Weights of a small image classifier.
Model: 3.1M parameters, 40-pixel images, arch convnext_v2, patch size [2, 2], depths [5, 5, 5], widths [80, 160, 320].
Data: trained on photos of plants, animals and fungi (iNaturalist), 77898 training examples, 32.9 epochs.
Rows from block 12 of a small image classifier, named by matrix and row number. Rows with one number belong to one neuron. Each number is 128 + 32 x the weight over its row's rms, rounded and kept within 0 to 255. All counts start at 0.
After each neuron's rows are labels from the 100 images, of 14976, where the neuron reaches its highest value: "strongest on" is what is common among them. Only what is clearly more common there than usual is listed. The data: photos of plants, animals and fungi (iNaturalist). In brackets: how many of the 100.
# fc1: MLP up (model.blocks.12.mlp.fc1.weight, 640x320), inputs 192-255
# fc2: MLP down (model.blocks.12.mlp.fc2.weight, 320x640, transposed), outputs 192-255

fc1.21 [217  63  91 160 128 128 132  72 196 128 104  44 106 100 138  79 128  94  92 128 128  87 128 128 128 103 128 128 175  97 128 107 134 128 109 188 128 128 128 128 134 119 128 128 128 128  86  33 101 168 175 152 128 128  66 128 120 146 120 255  95 141 201 128]
fc2.21 [128 162 108 128 128 128 108 128  97 128 113 128 128 128 196 128 167 128 128 128  63 128 128 128 125 128 134 127 128 128  64 128 212 101 128 189 128 124 128 128 128 121 128 128 128 128 128 130 121 217 129 128 128 112 128 128 105 128 116 128 128 175 128  55]
strongest on: order Charadriiformes (47); family: Charadriidae (35); text has "sparrow" (28)

fc1.120 [175 128 128 128 128 128 115 132 128 149 128 154 123 128 105 209 135 116 185 126 128  96 109  92 168 152 128 127 129 128 191  73 102 173 126 213 128 134 122 148 254 163  89  86 104 128 230 128 128 128 142 128 128 170 128 182 194 119 128 128 128 137 128 128]
fc2.120 [134 128 128 167 128 138 243 107 118 216 128 191 106 128 128 105 128 241 154 152 128 128 128 128 128 128  36  97 128 128 158 128 128 128  81 128 148  78 128 128 128  58 128 128 128 190 128 190 206 170 159 171 128 128 128  36 207 128 128 141 128 128  70 128]
strongest on: class: Aves (96); order Passeriformes (79); family: Paridae (25)

fc1.575 [ 81 128 128 126 128 128 128 184 117 128 198 128 123 128 128 131 128 128 128 170 128 128 128 128 128 128 120 128 128 128 128 128 126 128 128 205 128 128 117  73  97  44 128  62 103 102 128 104  95 128 128  74 128  86 128 128 110 128 162 128 128 154 128 117]
fc2.575 [ 26 128 128 128 121  97 150 203 166 255 166 128 152 128 128 108 128 128 164  95  97 128  49 128 128 178  94 128  35  64 128 128  79 162  65 128 145 128 113  72 128 179 177 128 128 128 128 128 128 131 165 128 124 139 128 128 128 128 128 158  80  39  70  57]
strongest on: order Passeriformes (58)

fc1.24 [128 128 132 141 138 141  77 128 128 150 165 137 128 128 128 180 140 129 111 128 128  86 178 128 128 128 165 152 132 128 145 130 128 132 121 168 128  91  27  64 170 131 136 178 109 154 133  48 134 192 113 123 128  48 195 128 128 139 114 128 128 213 128 131]
fc2.24 [114 128 128  90 128 128  91 128 128 128 128 128 128 108 128 128 115 128 112 116 128  88  51 190 128 128  76 147 128 128 128 185 120  79 189 128 128 128 128  84  93 128 128 128 135 128 128 134 128 169 162 135 172 128 128 128 128 128  78 128 176  65 152 128]
strongest on: order Passeriformes (65)

fc1.589 [128 142 128 146 128 118  49 198 128 128 144 102 125  78 128 141  89 128 138 128 128 128 128 128 128 128 226 128 103  90 205 128 128 128 128 128 128 199 128 128 128 149 128 128 128 159 128 145 195 128  91 128 128  67  56 128 128 128 155 128 128 169 154 128]
fc2.589 [205 161  37 128 124 181  93 128 128  70 128 128 153 206 128  69 150 128 170 128 128 128  42 128 128  85 190 128 128 177 128 156 103 167 128 128 159 128 170  94 128 177  59 128 227 159 128 128 103 155 128 111 128 128 209 128 196 169 128 128 174 128 128 137]
strongest on: order Accipitriformes (47); family: Accipitridae (44)

fc1.418 [128 128 128  87 139 153  89  49 128 132 128  97  76 134 128  19 128 210 128 128 128 128 107 212  24 128 158 170 111 128 128 121 105  96 128 128 128  94 128 128  39 194 128  63 164  95 128 128 128 128 122  56  83 128 128  45 128 222 128 105 128 141  97 128]
fc2.418 [ 50 128 155 128 106 128 128 128  85 128 128 128 128 128  28 158 128 128 128 152 183  96 128  71 128 128 121 128 128 128  92 172 128 132 224 117 255 100 232 180 128 128 167 101 128 125 128 133 106 128 128 156 128 128 167 128  77 171 128  77 128 128  75 107]
strongest on: order Charadriiformes (65); family: Laridae (65); text has "gull" (54); text has "larus" (48)

fc1.479 [ 89 159 144  66 214 128 179  66 136 128 128 128 189  80 153 128 177 128 128 148 139 127 112 129 128 122 128 128 128 128 128 128 114 103  95 182 128  95 213 128  41 104 128 128 128 128 215  88 128 128 142 128 112 207 128 128 152 136 128 101 128 128 128  78]
fc2.479 [ 77 128  79 142  77 162 128 128 128  39 128 128 158 156  70 156 128 136 145 128 128 128 111 128 128 123 128 128 128 120 128  50 108 128 128 128 234 217 193 179 141 128 177 128 112 128 168 138 113  64 223 148 128 128 100 128 148 128 128  87 142 100 128 128]
strongest on: phylum Arthropoda (66); order Odonata (31)

fc1.113 [128 128 158 101 153 192  81 128 118 128 128 128 115 128 128 128 136 128 128  11 202 128 105 178 128 128 128 128 128  57 128 128 128 128 128 128 159 128 114 128 128 128 128 156 104  98 128 128 206 128 128 128 176 128  89 128  56  67 128 158  91 128 200 130]
fc2.113 [121 128 128 128 128 128 164 128  92 128 128 128 128 128 128  95 121 166 128 128 128 128 135  69 128 128  62 144 152 128 172  62 128 113 163 128 128 128 104 128 128 128 128 157 128  39 128 119 128 128 128 128 115 128 147 128 169 128 128 128 128 117 199 128]
strongest on: class: Aves (94); order Passeriformes (69); family: Passerellidae (25)

fc1.328 [192 128 128  97 163 133 184 177 128  87 148 167 185 119 128 165 160 149 116 128 170 128 128 151 128 128 128 128 134 194 115 201 128 128 128 135 128 128 112  87 128 128 128 128 128 134 128 152 115 128 128 128 136 128 125  83 104 142 128 115 157 128 128  55]
fc2.328 [174 115 128 209 159 128 128 114 185 212 128 183 128 157 128 128 128 128 114 125  75 102 128  19 128 128 154  77 128 128 108 128 147 188 178 128 128 128 118 128 128 128 128 146  88 205 128 101 128 128  43 128 107 192 189 128 128 128 128 128 128 128 128 101]
strongest on: order Accipitriformes (50); family: Accipitridae (50)

fc1.127 [128 128  87 182 182 128 128 128 217 128 128 128 128  76 128  26 128 128  90 105 128 128 128  99 128  80 128 137 118  89 105  63 128  52  85 128 128 128 128 123 151 125 128 107 119 128 128 128 128  31 128 128 128  97 138  75 128 128 103 114 128 155 128 128]
fc2.127 [127 128 128  95 128 151  90 188 128 136 128 128 143 104  77 128  80 116 137 128 108 128 224 128 128  90  78 136 180 128  89 128 165  92 134 128 127 136 128 128  85 128 128 128 170 128 141 128 128 150 128 146 128 128 128 128 128 128 128 118 128 148 128 128]
strongest on: class: Aves (100); order Accipitriformes (44); family: Accipitridae (30)

fc1.600 [128 149 113 163 128 128 128 198 128  72 128 128 164 128 128 140 128 110 128 128  40  67 140 128 128  57 128 128 216 128 128 128 100  90  80  70 128 156 166 157 169 128 128 111 128 128 128 191 102 135 128 107 112 128 107 140 128 150 128 128 128 128  21 104]
fc2.600 [147  36 128 128 128  90  81 128 223 166 128 128 128 154  92  97 101  17 128 128  57 128 107 191 107 105 128 156  43 109 116 128 118 156 128 153 128 128 128 104 166  93 139  67 128 128 128 157 103 101  90 159 176 128 106 138 128 134 128 128 138 128 149 128]
strongest on: order Charadriiformes (67); family: Laridae (47); text has "gull" (41)

fc1.58 [128 128 128 128 182  54 128 172 236 128 128 128 128 128  93 120  33 128 128 128 128 128 117 128 128  92 154  83 130 128  95  91 128 128 128   0 128 128 128 128 147 128 128 128 128 170 128 128 193 103 128  84 128  48 128 128  70 128  79 128 128 128 128 128]
fc2.58 [112  94 177 109  83 128  86 128 127 128  48 161 128 199 113 168 192 128 155 103 118 128 128 128 121  99 158 128 186  51 128 186 128 128 128 128 128 175 200 128 128 104 128  66 112 128 128 105 128 128 128  68 128 103 107 128  44  89 128 168 128  77 128 118]
strongest on: order Accipitriformes (33); family: Accipitridae (30); text has "black" (25)

fc1.631 [128 144 128 128 193 128 128 166 164 128 130 114 101 157 225 128 128 157 116 128 152  89 180 133 128 128  94 105 138  77  93  92 111 172  70 128 128 195 128  87 114 244 129 128 128 128 128  87 132  79 150 128 128 128 128 128 128  99 169 106 128 128 128 172]
fc2.631 [128  59 155 143  41 112 156 128 128 128 128 128  93 128 128 128 128 246 128  65  36 128 128 128 128 125 128 141 128 128 132 170  24 139 128 119 117 128 147 128  89   0  88 145 125 128 128 128 125 128 151 128 105 128 128 155 128 128 125 128  76 128 128 128]
strongest on: class: Aves (90); order Anseriformes (60); family: Anatidae (60)

fc1.203 [128 128 102 143  98 108 144 128 128 128 128 128  73 185 128 116  98 128 128 128 114 128 117 228 128 128 141 128 128 126  57 109 115 128 100 150 128  97 117 133  72  88 128  81  93  75 183 164 150 100 128 158 128 116 119 165 117 164 141 128 128 128 128 128]
fc2.203 [176 128 128 185 128 128 128  82 128 189 128 128 145 128 128 115 190 158 154 103 128  74 128 128 128 118 242 119 128 112 124 128 128 128 156 104 128  85 128 136 128 128 128 128  55 107 128 118 128 128 114 128 171 100 128 128  88 118 128  74 100 178 128 129]
strongest on: order Passeriformes (86); family: Parulidae (54); text has "warbler" (46)

fc1.187 [146 128 128 128 128 128 128 200   7 128 128  77 115 128 128 186 128 139 128 128 128 128  53 108 128 116 128 128 128 128 135 176 128 128 181 128 103 128 128 128 128  72 128 200 128 128 128 128 128 128 128 128 128 123 128  84 128 128 159  98 128 128 128 128]
fc2.187 [142 128 128 128 128 128 125 128 128  92 169 128 100 119 128  35 192 180 128 128  75 128 128 125 123 128  84 128 120 149 128 158 128 128 128 121 163 128 199 128  46 128 128 128  97 128 128  89 128 128 128 128 128 141 101 128  95   0 128 128 128 128 148 203]
strongest on: order Accipitriformes (39); family: Accipitridae (25)

fc1.553 [222 128 139  95  76 128 129 128 142 132 128 155 128 128 111 115 128 128 174 128 207 159 128 134 119 128 128 184 128 144 107 128 128 128 128 115 128 128  97 128 128 128 128 128 128  52 185 128 129 128 128 128  89 142 128 133 146 167 203 128 128 128 128 123]
fc2.553 [128 170 128 128 128 128  89 128 205 164 128 128 128  81 128 130 106 172 128 128 128 167 230 114  59 148  74  24 128 128 128  99 100 128  47 205 158 123 114 128 109 128 128 128 128 175 128 140 128 128 128  98 160 128 105  64  66 128 128 128 138 128 128 128]
strongest on: class: Aves (100); order Charadriiformes (41); family: Passerellidae (27)

fc1.99 [ 95 143 128 128 129 151 128 103 133 116 132 132  84 128 128  82 128 128 121 128 128 140 128 128 185 128 128   8 128 150 150 128  79 128 128 128  59  99 111 129  94 128 128 220 128 202 192 128 174 105 164 211 155 128 128 128 128 187 128 185  92 154  64 186]
fc2.99 [ 79  97 128 173 128 148 155 171 128 128 128 107 217 166 128  98 122 168 198 156 128 128 123 101  84 128 128 154 128 161 104 128 128 128 128 128 155 128 128 128 128 129 128  83 128 179 128 128 128 128 137 104 128 117 128 128 128 128 128 116 128 105 200  74]
strongest on: order Charadriiformes (61); family: Laridae (54); text has "gull" (39)

fc1.546 [115 128 114 209 128  40  84 128 128  55  95 128 128 134 128 132 128 128 128  79 128 212 128 128 131 147 128 128 128  31 128 159 146 107 128 128 128  73 128 128 128 147 128  66 128 135 128 128 128  46 149 128 128 128 128 128 128 128 128 128 128 128 149 128]
fc2.546 [226 128 128 128 186 128  47 128 244 128 134  86 128 128 128 111 128 128 128 166 128 128 174 192 128 128  85  91 128 128 128 128 110 128  65 128 128 128 140  98 212 128 117 128 128  86  87 128 128 135 128 128 128 128 128 128 128  34 121  57  69 142 128 128]
strongest on: order Charadriiformes (63); family: Scolopacidae (52); text has "tringa" (34)

fc1.625 [128 128 142 130 128 128  75 128 128 110 215 169 128 214 128 128 128 128 131 128 184 124 128 128 128 128 128  83 128 101 128 146 128 128  14  41 167 125 128 158 118 128 128 175 128 108 150 115 128 128 128 150 128 128 128 128 128 171 146 128 128 163 190 128]
fc2.625 [ 61 128 128 128 128 128 143 128 167 128 107 118 128 128 128 128 128 128 128 162  70  91 128 128 140  41 181 128 166 157 111 128  79 128 128 128 153  81 128 175 128 128  91 128 119 141 113 128 128 128 200 178 128 128 128 128 128 128  63  80 140 128 128 111]
strongest on: phylum Arthropoda (72); order Lepidoptera (61); family: Crambidae (40)

fc1.75 [176 128 128 128 135 129 135 230 128 138 114 128 144 128  50 215  82 160 128 114 128 134 118  84 170 101 122  84 128  12 128 128 128 206 133 128 177  43 126 128 128  40 128 150 128  66 164  60 128 128 128 128 121 128 130  75 101 151 128 128 114 134 128  74]
fc2.75 [128 172 128 135 128  97 128 128 128 128 150 128 128 128 128 182 128 173 161 128 128  32 108 134 139 107 128 177 128 128  80 128 128 118 118 154  37 155 128 128 128 128 100 150 175 128 128 128 138 128 128 161  98 128 128 108 128 128 128 188 108 128 128 128]
strongest on: class: Aves (93); order Passeriformes (83); family: Tyrannidae (40)

fc1.122 [ 85 128 128 128 128 128 128 169 175 152  78 150 104  84  96 108 128 128 128 128  94 128 164 155 128 114  84 139 128 128  54 128 128 152 129 196 128 104 128  87  66 146 121 128 128 108 128 128 128 112 128 121 128 128 128  24 138 128 128 128 128 187 112 157]
fc2.122 [114 128 143 128 128 122 149 128 180  83 128 113  64 128 128 128 120 121  94 128 128 104 116 178  85 128 136 128 128 112  93 128 128  86 132 128 128 128 128 143  98 109  58 128  54 128 128 128 128 207 128 128 128 152  84 201 128 128 128 128 128  90 128 195]
strongest on: order Passeriformes (71); family: Turdidae (32); text has "robin" (27); text has "turdus" (27)

fc1.412 [128 128 128 130 128 128 128 128 128  26  53  75 112  80 165  84 128 128 128 177 128 152 128 128 113 154 143 128 165 103 158 107 128 128 195 123 128   8 128 128 198 128  45  86 128 119 128 128 159 128  92 128 134 100  87  82 136 128 128  39 157 133 128 120]
fc2.412 [ 88 109 128  94   5 128 128 128 104 237 128 128 105  91 128 112 128 155 128 160 104 114 128  95 110 128 128  95 128 128 128 128 128 128 133 153 179 128 128 143 128  76  77 136  94  49 128 151 128 117 132  77 128 200 128 128  50 109  80 122 128 128 110 128]
strongest on: order Charadriiformes (55); family: Laridae (51); text has "gull" (43); text has "larus" (39)