A small image classifier, trained from scratch.
Training: muon at rate 0.0022, 40000 steps, batches of 64.
Rows from block 10, named by matrix and row number. Rows with one number belong to one neuron. Each number is 128 + 24 x the weight over its row's rms, rounded and kept within 0 to 255. All counts start at 0. Numbers have three digits each. After the name is the row's rms in percent of the matrix's.
# fc1: MLP up (model.blocks.10.mlp.fc1.weight, 640x320), inputs 240-319
# fc2: MLP down (model.blocks.10.mlp.fc2.weight, 320x640, transposed), outputs 240-319
fc1.564 082:144128128100067143154128113109100112135128128144102206090128154128133128133200184128128160154175167096128128079116128117118107185128018131169128118065128158128126128128128128128128128156128108128164128128128099162128073128161114089106101131
fc1.565 093:131128128156128104128128091128128128128128054112161112170102151128118103128070146128119128123128093164107150086128128128083128128128101128128065128081128119100128163128154141144151128128125128138128096115078128171149153128128128080123128128
fc1.566 093:108118108128128103128128139128128128128154175128131128190122128082135114108127151177128135128128168168088128128128101176045128128128128131063111133128128165168128128128128128128171148128108161085124114109125128070128092128128159123106128128
fc1.567 101:027128128128103128128128115128128096174128128099126128128095128128118142128128141128171128128125128109128114128128128151196174141095128128115085131133128129094100069137128128151128128155124126137132136110091128128128096128128128128079128082
fc1.568 063:128144128128072128128129128128128194136135128128149128096164094128128079128128128128128128134128128128128128128128143128167154069205164128128128100086181128144128128128128128128162128128155099128123128128128128064128048127128115128080178116
fc1.569 109:131128125128128128128131118150128128128163108186153148128107128128128128128146165115128111142128128139128128109128128134128073128108128128107128128128108128107141128128108128156148155128176128128128128129128128128128128128124166128128128149
fc1.570 101:105128128112128128128071128128141128128079158142176128137085093082128130128090052128128128180155128128128128092164128128128082128128141060165128128128128128128121087160099128128110128128128129128128128068128128128184128081128128168116128199
fc1.571 114:128128128176133128128128128128137128154129128101128128128128136158128134108128128128171074100136124068203086128151144128128073128128128128161143145103128099128123128114128114101128169135128109128128104128122128128177122128153172122107229114
fc1.572 094:128128128132128128128128128129152128128128136128128128199128128116133128194128128132141114127128117142128128128067078095179115078108128167109128128131117138120118117128108128128128093154178121128154128128128128128128152128121138128106128190
fc1.573 072:149128128128128124128128128128128128100094128128108128128128015128128109128138128128128128128145141136095128128128162128128128094143128135128128128182139175128128118128128128135098128128128128079159081117198141135231136079128128128129111139
fc1.574 078:148150109128128128128094134174128011135113139080128128128172128128128135128128128107110162123128128128128152089128128128128097128128128128146128128128128128127128128128128169128128200087135128179145111128128128150104103127186128128111131128
fc1.575 126:135130128128131111128128128162162128128128128183128120128096197106128164158093128191199128136128158128142163140128154128128128128089164142128108100128128128128128096128124134128128125063141126128128128207128163138157115124181134148135128128
fc1.576 122:128084107112128115160128128134128111128128103073182128128121128128100128128128128126128131136128142128128128128143128110110128178126131128128128151131128147111128128138128129128128175110128104128128128128171138165128070128156079128128098128
fc1.577 113:128128128162099112093158121102128176128127092077098149158074116128128105099086128096119128128128128147128128128126075154133128176110128147123128128115103128056135128183128128099128159128128126120131128128173119100128178115096112112112078128
fc1.578 092:128128128128128128148144186128128128128188163084146132135128128128124124132176128107128109153116122128128128102128128065128151128128128173128068128128128128108128128078128128150128128094148146097122127103128128128115128099177114128128128128
fc1.579 084:128072128128128102128128056128093128128128133050128128128128128128128128171160086067128128128128128128124118128109128083135128128128128159128128116128128109128171128104128090098025128196177157128128128128128137128091098086150136112128128128
fc1.580 106:128128128128128092109114128122128124128115128128128128128073108195128128107128114128128108176128114128128140139128080128128128128144114179067139154128128171128118128128107134073128120128124167079128128128076128140106128118128128128128139078
fc1.581 080:128112126128128128128128128128128128099088108128128137025128185121128117078128107101157128128128128121128222143128143140128128163150119144102128128128163128085128114128128146164128084128148130128117037128128113168139128128118101152182128121
fc1.582 112:128128113091128128128171117128128117128128120056128103157109155071101128140128119128127128128128087204108183128105149128114128128104190152254121128145128128128128128117128171128173066128128128113115128128128137128126128128128104141128128128
fc1.583 095:168090084117108105076128118128128128155070120128128186128182128169128128132128111128128128110128084128164128128089128130114123128128108128120127088128128128128189128128128132129128128128137128085169120128128128128128104128128165128213128139
fc1.584 102:173128102128128144128192085128128128128206128145128128135128139128149152128128128098128110128128024128090171128128128128128165128128128132128128128128069128128128128205116115167128128120128128133136117169128128128097128128128086130118066105
fc1.585 061:128128159103105128128128179105128119149077119128123180128128128128128067128128128123088224128096128128118116090111128128128128128085022100095128154128105084128128141140128128064085110075128128130036106112134127149119128128128097121128128104
fc1.586 085:128177128128128128120089125131199145128128128111097128128128128128170128128072120128128128178075128112128092128128128128135128117128128128128128128128128128128147128128128134172146184128128128099187107103144155109128185128128128128159128128
fc1.587 059:128128236128128106110128128128160128063128128128128042028128154135166128128128128159174242187128128099152128128115133128167128128101081077147128128194123135128128172169128153141128142123128128185154128148128128128116128130128097128128128191
fc1.588 091:128109128128128080128150128064138128134128126056155179128198128091128113168115154128108128128114128172145128128128128128100128144128124128128166128128090094161128128128128061128128128128128128128128128128140131134176171128128128128113128128
fc1.589 089:128121128128172128128082128184128138128147128128074119128128129166123128128136102128128128172135061126150118128152164128194114049128128128128149128128119128197128128084122128128128162120128118103093128128130128128128163213078128164161128128
fc1.590 105:128128128148059128128128128128102129159081128128169128128137125089154128214093176200128117128128140128053128178128128128128128200128160163173099102117128111092128128128119155128128127086147157128188093128138093155128159128128178104168059162
fc1.591 126:101072124124157128128128149128149128140128128128088128132126128146118102128142121128106128160103147133130128095200128146128128076128128128128088128128128128069128158128128083128128128158128127128145128128171128122128139137172149181050111131
fc1.592 117:106143108128067121129055143128111166128128128128128128128131111128088128128128128169128128120128140128136161107128128183124072161144130108128092128118078169128128124128128128124128128170179117128166128128087128078128128129128128128118128128
fc1.593 124:128128162136126137128128119128128128110126157161128128128091100074103128128081165128128128197103039130128128188176128087148082128163128128100102119128128109128117128142128128135108117155128106132145087165142128170174133128156128111155120128
fc1.594 124:179081095128128172081128148155128128128089128078128117101128123128128128138128110128128128137132128128134107137141128103128155117116128128123128128126118163128128163146107128128155128128128155078128132170128134119162128128164128128137081128
fc1.595 118:077174143192128138128128128118128122100085144128128111128128119128132119146148128190128157128128140132150087097128126128115128128152128128128093128091107128080128128128098106090153128128128128128112128128112128128182128128189109090066138082
fc1.596 104:128106128128071128128130165172044135128137149166128041128128128128128136182164054129128197128128128128128147128128086128128090128128126128144128095066128098128128185128150126115128128128100151135071128175115128128128128128137128128095128128
fc1.597 074:128128128120115083128163128125087114128136054128128065128141128148128089128128128128076128128156128154125128128117103095082111118128128128144128163128128192119167157149155128105128098081128128128112119128126128128128163159123168146128083128
fc1.598 105:127145128163120101095138232108130128130152128173128146128089128128125128145150167128128128163121131128139149128128167145139136128083172128073128128121128128128146128138128180128170100139082128139105128147128128147128176087128128128191074139
fc1.599 052:128128041102131128128128087082128121112128128142128058128128128126098087128128128128128128176128125129128170165128111144117128076160128128181128186128128128127128147128128128128141128128128128128183052113133084128085113128165128091128104128
fc1.600 093:091118115128138128128128128128128128095128158219125109128137136128164128128128091128082128128128128068118128164128148152128087102128121128114114112161101128128150098128128120099128112128128073128122128128128128000155128145128196130164157176
fc1.601 077:128128128128143109128128128076128107133128138102128128128138136128128128128153128167124128102128145173128128128128128128127132128128128117113114128128128135128140123140108121172124126128128028128144128073128128128128128135166128087186128133
fc2.564 077:128128128124128128128121128128128128128128107128128128128128099103128128128108128120199164128116128128175128139156128128150151128143021132153118128109128128124128110160152102141128128128128102186128161129097126141128128176128128144128128137
fc2.565 086:128128128128128128128128128141133163194084120128128158128057172156113128128128128128128101128128128078128116128128128106095081128132121128100101128128104128078172132128113128128128171116068110128128128146128044128128128128132128128128128125
fc2.566 098:128136128099128117134120128128128128128128169133128128099114128151128153081086224206128128128160124162101128095132128128115104128182161128148128158132197106148128128128128163100128128128128128137128128122128128128128133103102131128128113128
fc2.567 107:060143128123103128111145060130128128128128128128148167164168101128128140128128128159107128181111128128128128163128085130100128131128024078128118162139128176109128133128189128128180128128114128097120128128126128187128114128128128119145128073
fc2.568 065:128128128140128128128128128128128128128124128128192128128144128128128128169128089128128128083128119116128122053128128118052107128108128128121128128128128139128121128128166074128128128129153128128091128128152128128128128086122159128128128128
fc2.569 110:128130166128128128193128109177201146128175128128128128152162100140148123068128128128107128182128158125102128109134167139174159182122128128145128104128067128120128155128128168128128149128152128145134128160128128128154200128145089128128128128
fc2.570 101:141128155120128128121119105128128128128128133127128128200128083128128128086107076109158107091128128147069128156128200128128128128112128111128128128128086128128100170128128160120128130178126189128128159168099128122179128141128079128128128128
fc2.571 107:128148201128045128130128085128128128164157098150128128128139128091138128128148072128129119137128128128106128128141128127165094147128147128171113128135168139128114163162128144128128135128128128128128144171128118103128100128128107128114128099
fc2.572 102:189113154151128135128128128129128128128128128128185128164180128144153145128134128077127127125128134128167128115132128114094142128128067161123128128133128091128172128128164128128128107128128162128106121128128128131049128128072160149128147148
fc2.573 068:128125105128128156146128128134128128128128128128074128128128070138128128128128199128128128128069159128170128128112128128128128128128143128187190136143128177128173128187137154128125128162128128128161132128071178141128129086180086103128144128
fc2.574 086:118109153128177135128104128128133128128128143091129096161128190126141069080128128128105128128128128128127128128128139170128113128128131128128128128128128128100128128128128128128167128128128128128128128128148143122164193128128112128128117128
fc2.575 135:151114163128128119128126138128128128155123136128130082133128098134128126128094151128166128103164128119123128128128107103128128120128128180128141128128170104128099128128128128159128152128128128099128128128099128131128164128150103130124076128
fc2.576 118:148125100102128128115119116105128158128112128128128128128120115128105134128128141105049136119087173128128137128122128128103092183128128068135184102128151128135128139113146130139175128119138128128168150143141111110128203128068119128128122109
fc2.577 116:165128128128164127128119144171084128144095074151128128128153197128128123128108124093128141128083121128159128128128106098161108128128152128128165128074128128131108110080128111128128128152102153100128128080128134128070142093113089103128128108
fc2.578 090:128128141128128156115128065110128141171182128124128128199128128128096128162128128128117128071122094128128128128096139128128128128125112128092128149128105111128105128097169118128107128128124128128128126110241128128128128128132164083128098129
fc2.579 077:128128128141115120128106128127128176128134128128128128162119128128128128128128128129161158128107128128096091172128169128128128128128128102179128128128137116128163134128128128128128125128128128128128128128128128128084128128128128128128127139
fc2.580 096:128151128149118128117128142095134100095163123083124128128109128083128128128138128099128116185121094128128153199128122128113128141199128188128128128146091101164166128128077128128128128128128093120146119085128128150113128095124120139096075152
fc2.581 094:157118128146161104121128128128152140100100128128128128128128121154128147133128128079128030110128158128128128077110097128098103201128163201122095128128128128128128097178128187076128108128080125129135128142128067128181101128128157128128159097
fc2.582 113:124128128128128128128128105128101196114128128128128128173128071133128083162128087202154128128128128145128117099128128128128128099126128128142110128128172128128128126097128139128128184128128094128128133128161141162128096128128128129092082094
fc2.583 092:152128128128076151146128121128128196171163135128128099128143128128128128095128127128123128106128146128129101129128128168113128128128128128128102128064128151128159128128128128128143128159128082128128128114128128128118118171128090128135128128
fc2.584 108:128143127128069115128128081128120140088161165085159128130128153055077121128142080128128166128162128171128068124128128128142128128128125128098125120076128128113128109127128128128128128128128128132120138079090172128128128128128135152128088164
fc2.585 064:128127128118170128128089128107128128128128128128128170128094089197128128161128157128203027148185139154128136123128128128108128128128128128128128131119128128128128128128083126128103128128128091138128077128190128128093128128042126128128128128
fc2.586 083:128093128128147128128138128179128128142128128128119151182084128128044128128128153128126132079128147128128108128128151128038119128064128128169102128122131128128128128139151128067128128128128128022098103128151128128128128128163128183128128128
fc2.587 061:094135128128128128128182128128128128092128128180128072128128128087128128128114158128118083128128128185153210141158109128128157128112128102128128120058128114152128073128128134128128170128128161061166095128128128128102069128128128128128152128
fc2.588 089:177128128128190128152128145108102128128128128132104161154108136128128130128128128128073128128128128172128128128089128128098128128128159128128128086128130128128128187128144157104160128128119146097128097128128128128128128191089128130128128128
fc2.589 086:153128128155128128133136128128128101137150128147110128128119128142128128178163141098097079129128128128128157128127128128213056125128148148128153144128128128146115144128128164128128128128128128141128128128101128128126128128128097109104073128
fc2.590 099:096128128160115119128143089109128209128128128143131111128104111092128104128128152142140122128128128113062128128128128172161028128150060128128139128096128128128151128152091126128125128187134128161128166055128128128128128128110128109130128128
fc2.591 148:128186128128128128164128109128079128150145128128128112085126088140159128148128128077097147134173088054081087128140116128115152133137084128094128093128128128128168128128109116128128128107173128128124128128128105128085136114128128128128197128
fc2.592 127:138128128128141128181120135147128140127099128128128154125111130128190128098164104139128116128128104128128130128128128128129128128144117069128126128128147128128152094120128128106128151143128100128128141128109128128169148109128128128111128122
fc2.593 119:135146103128102128128128140140129128095128136128128128092177128128128128177135164128128188128133193175128118128128128139136128161114128120107161128131139128128152105128083109149128128146215128111183128150104128128084128137165114128128128128
fc2.594 124:101128105100128161122125128128128128131143128128122170137135128128196107128128089128168152128067152104169128133128128142128124168116207128057128128128126078128128170102135128099096150169128128128128107044129128128143128117128172157128111128
fc2.595 116:128128123128068128086128128128069103128126128128128153174128128131085113147158102128116157108128128128128105149128128160128127128134128139160122128128128128052128191128128128133139176128128096128128128119128128156156128128129099128133128150
fc2.596 103:128128149167129128125128128128093128119128162139128156110114128167128128128072098075128164102101121128128125128134128136126128128128117128128128114167128128066117128128128128128124181141128142128128128128138077146170200128128128116128128094
fc2.597 077:128128128128192172226161128103128143128095128128128128128073134123119128141128145128108128181133128128063111145128166128128156089128180162120096167102128128128157128099174128166161128116128128128128128128096128128103128128128079128120084093
fc2.598 107:151128183075128128104092128128103128128131110128141140128137129128175128093164128128158069141086128140121100128085128143148156090082128138125129144128128128128093103128128077128128122089105113128142128139128117103141128180116128128177128128
fc2.599 052:128128128128128128128128128128103104148126128135103128125128128126128128128128128128128128128077140128159128108128122150128128128167128063111128082128167128128128128128128148201128080144128092110128018128161186128128128128128128128158128128
fc2.600 093:128128128126165128128128175090124128128157099128106128128128138128112128128128109096128150128137101102134128128128128128065169128128146128199128128128128128167128128106178109150123128123195128128128128128128129199128128155128134155125114128
fc2.601 072:120174152091212159140134128128125110128112128118128147148128128138128128080128128112097143130128128114128145162179099128172128128128168128080128128128128138128128128128103128126104148128148164128134128100128128130128137141128153128128128128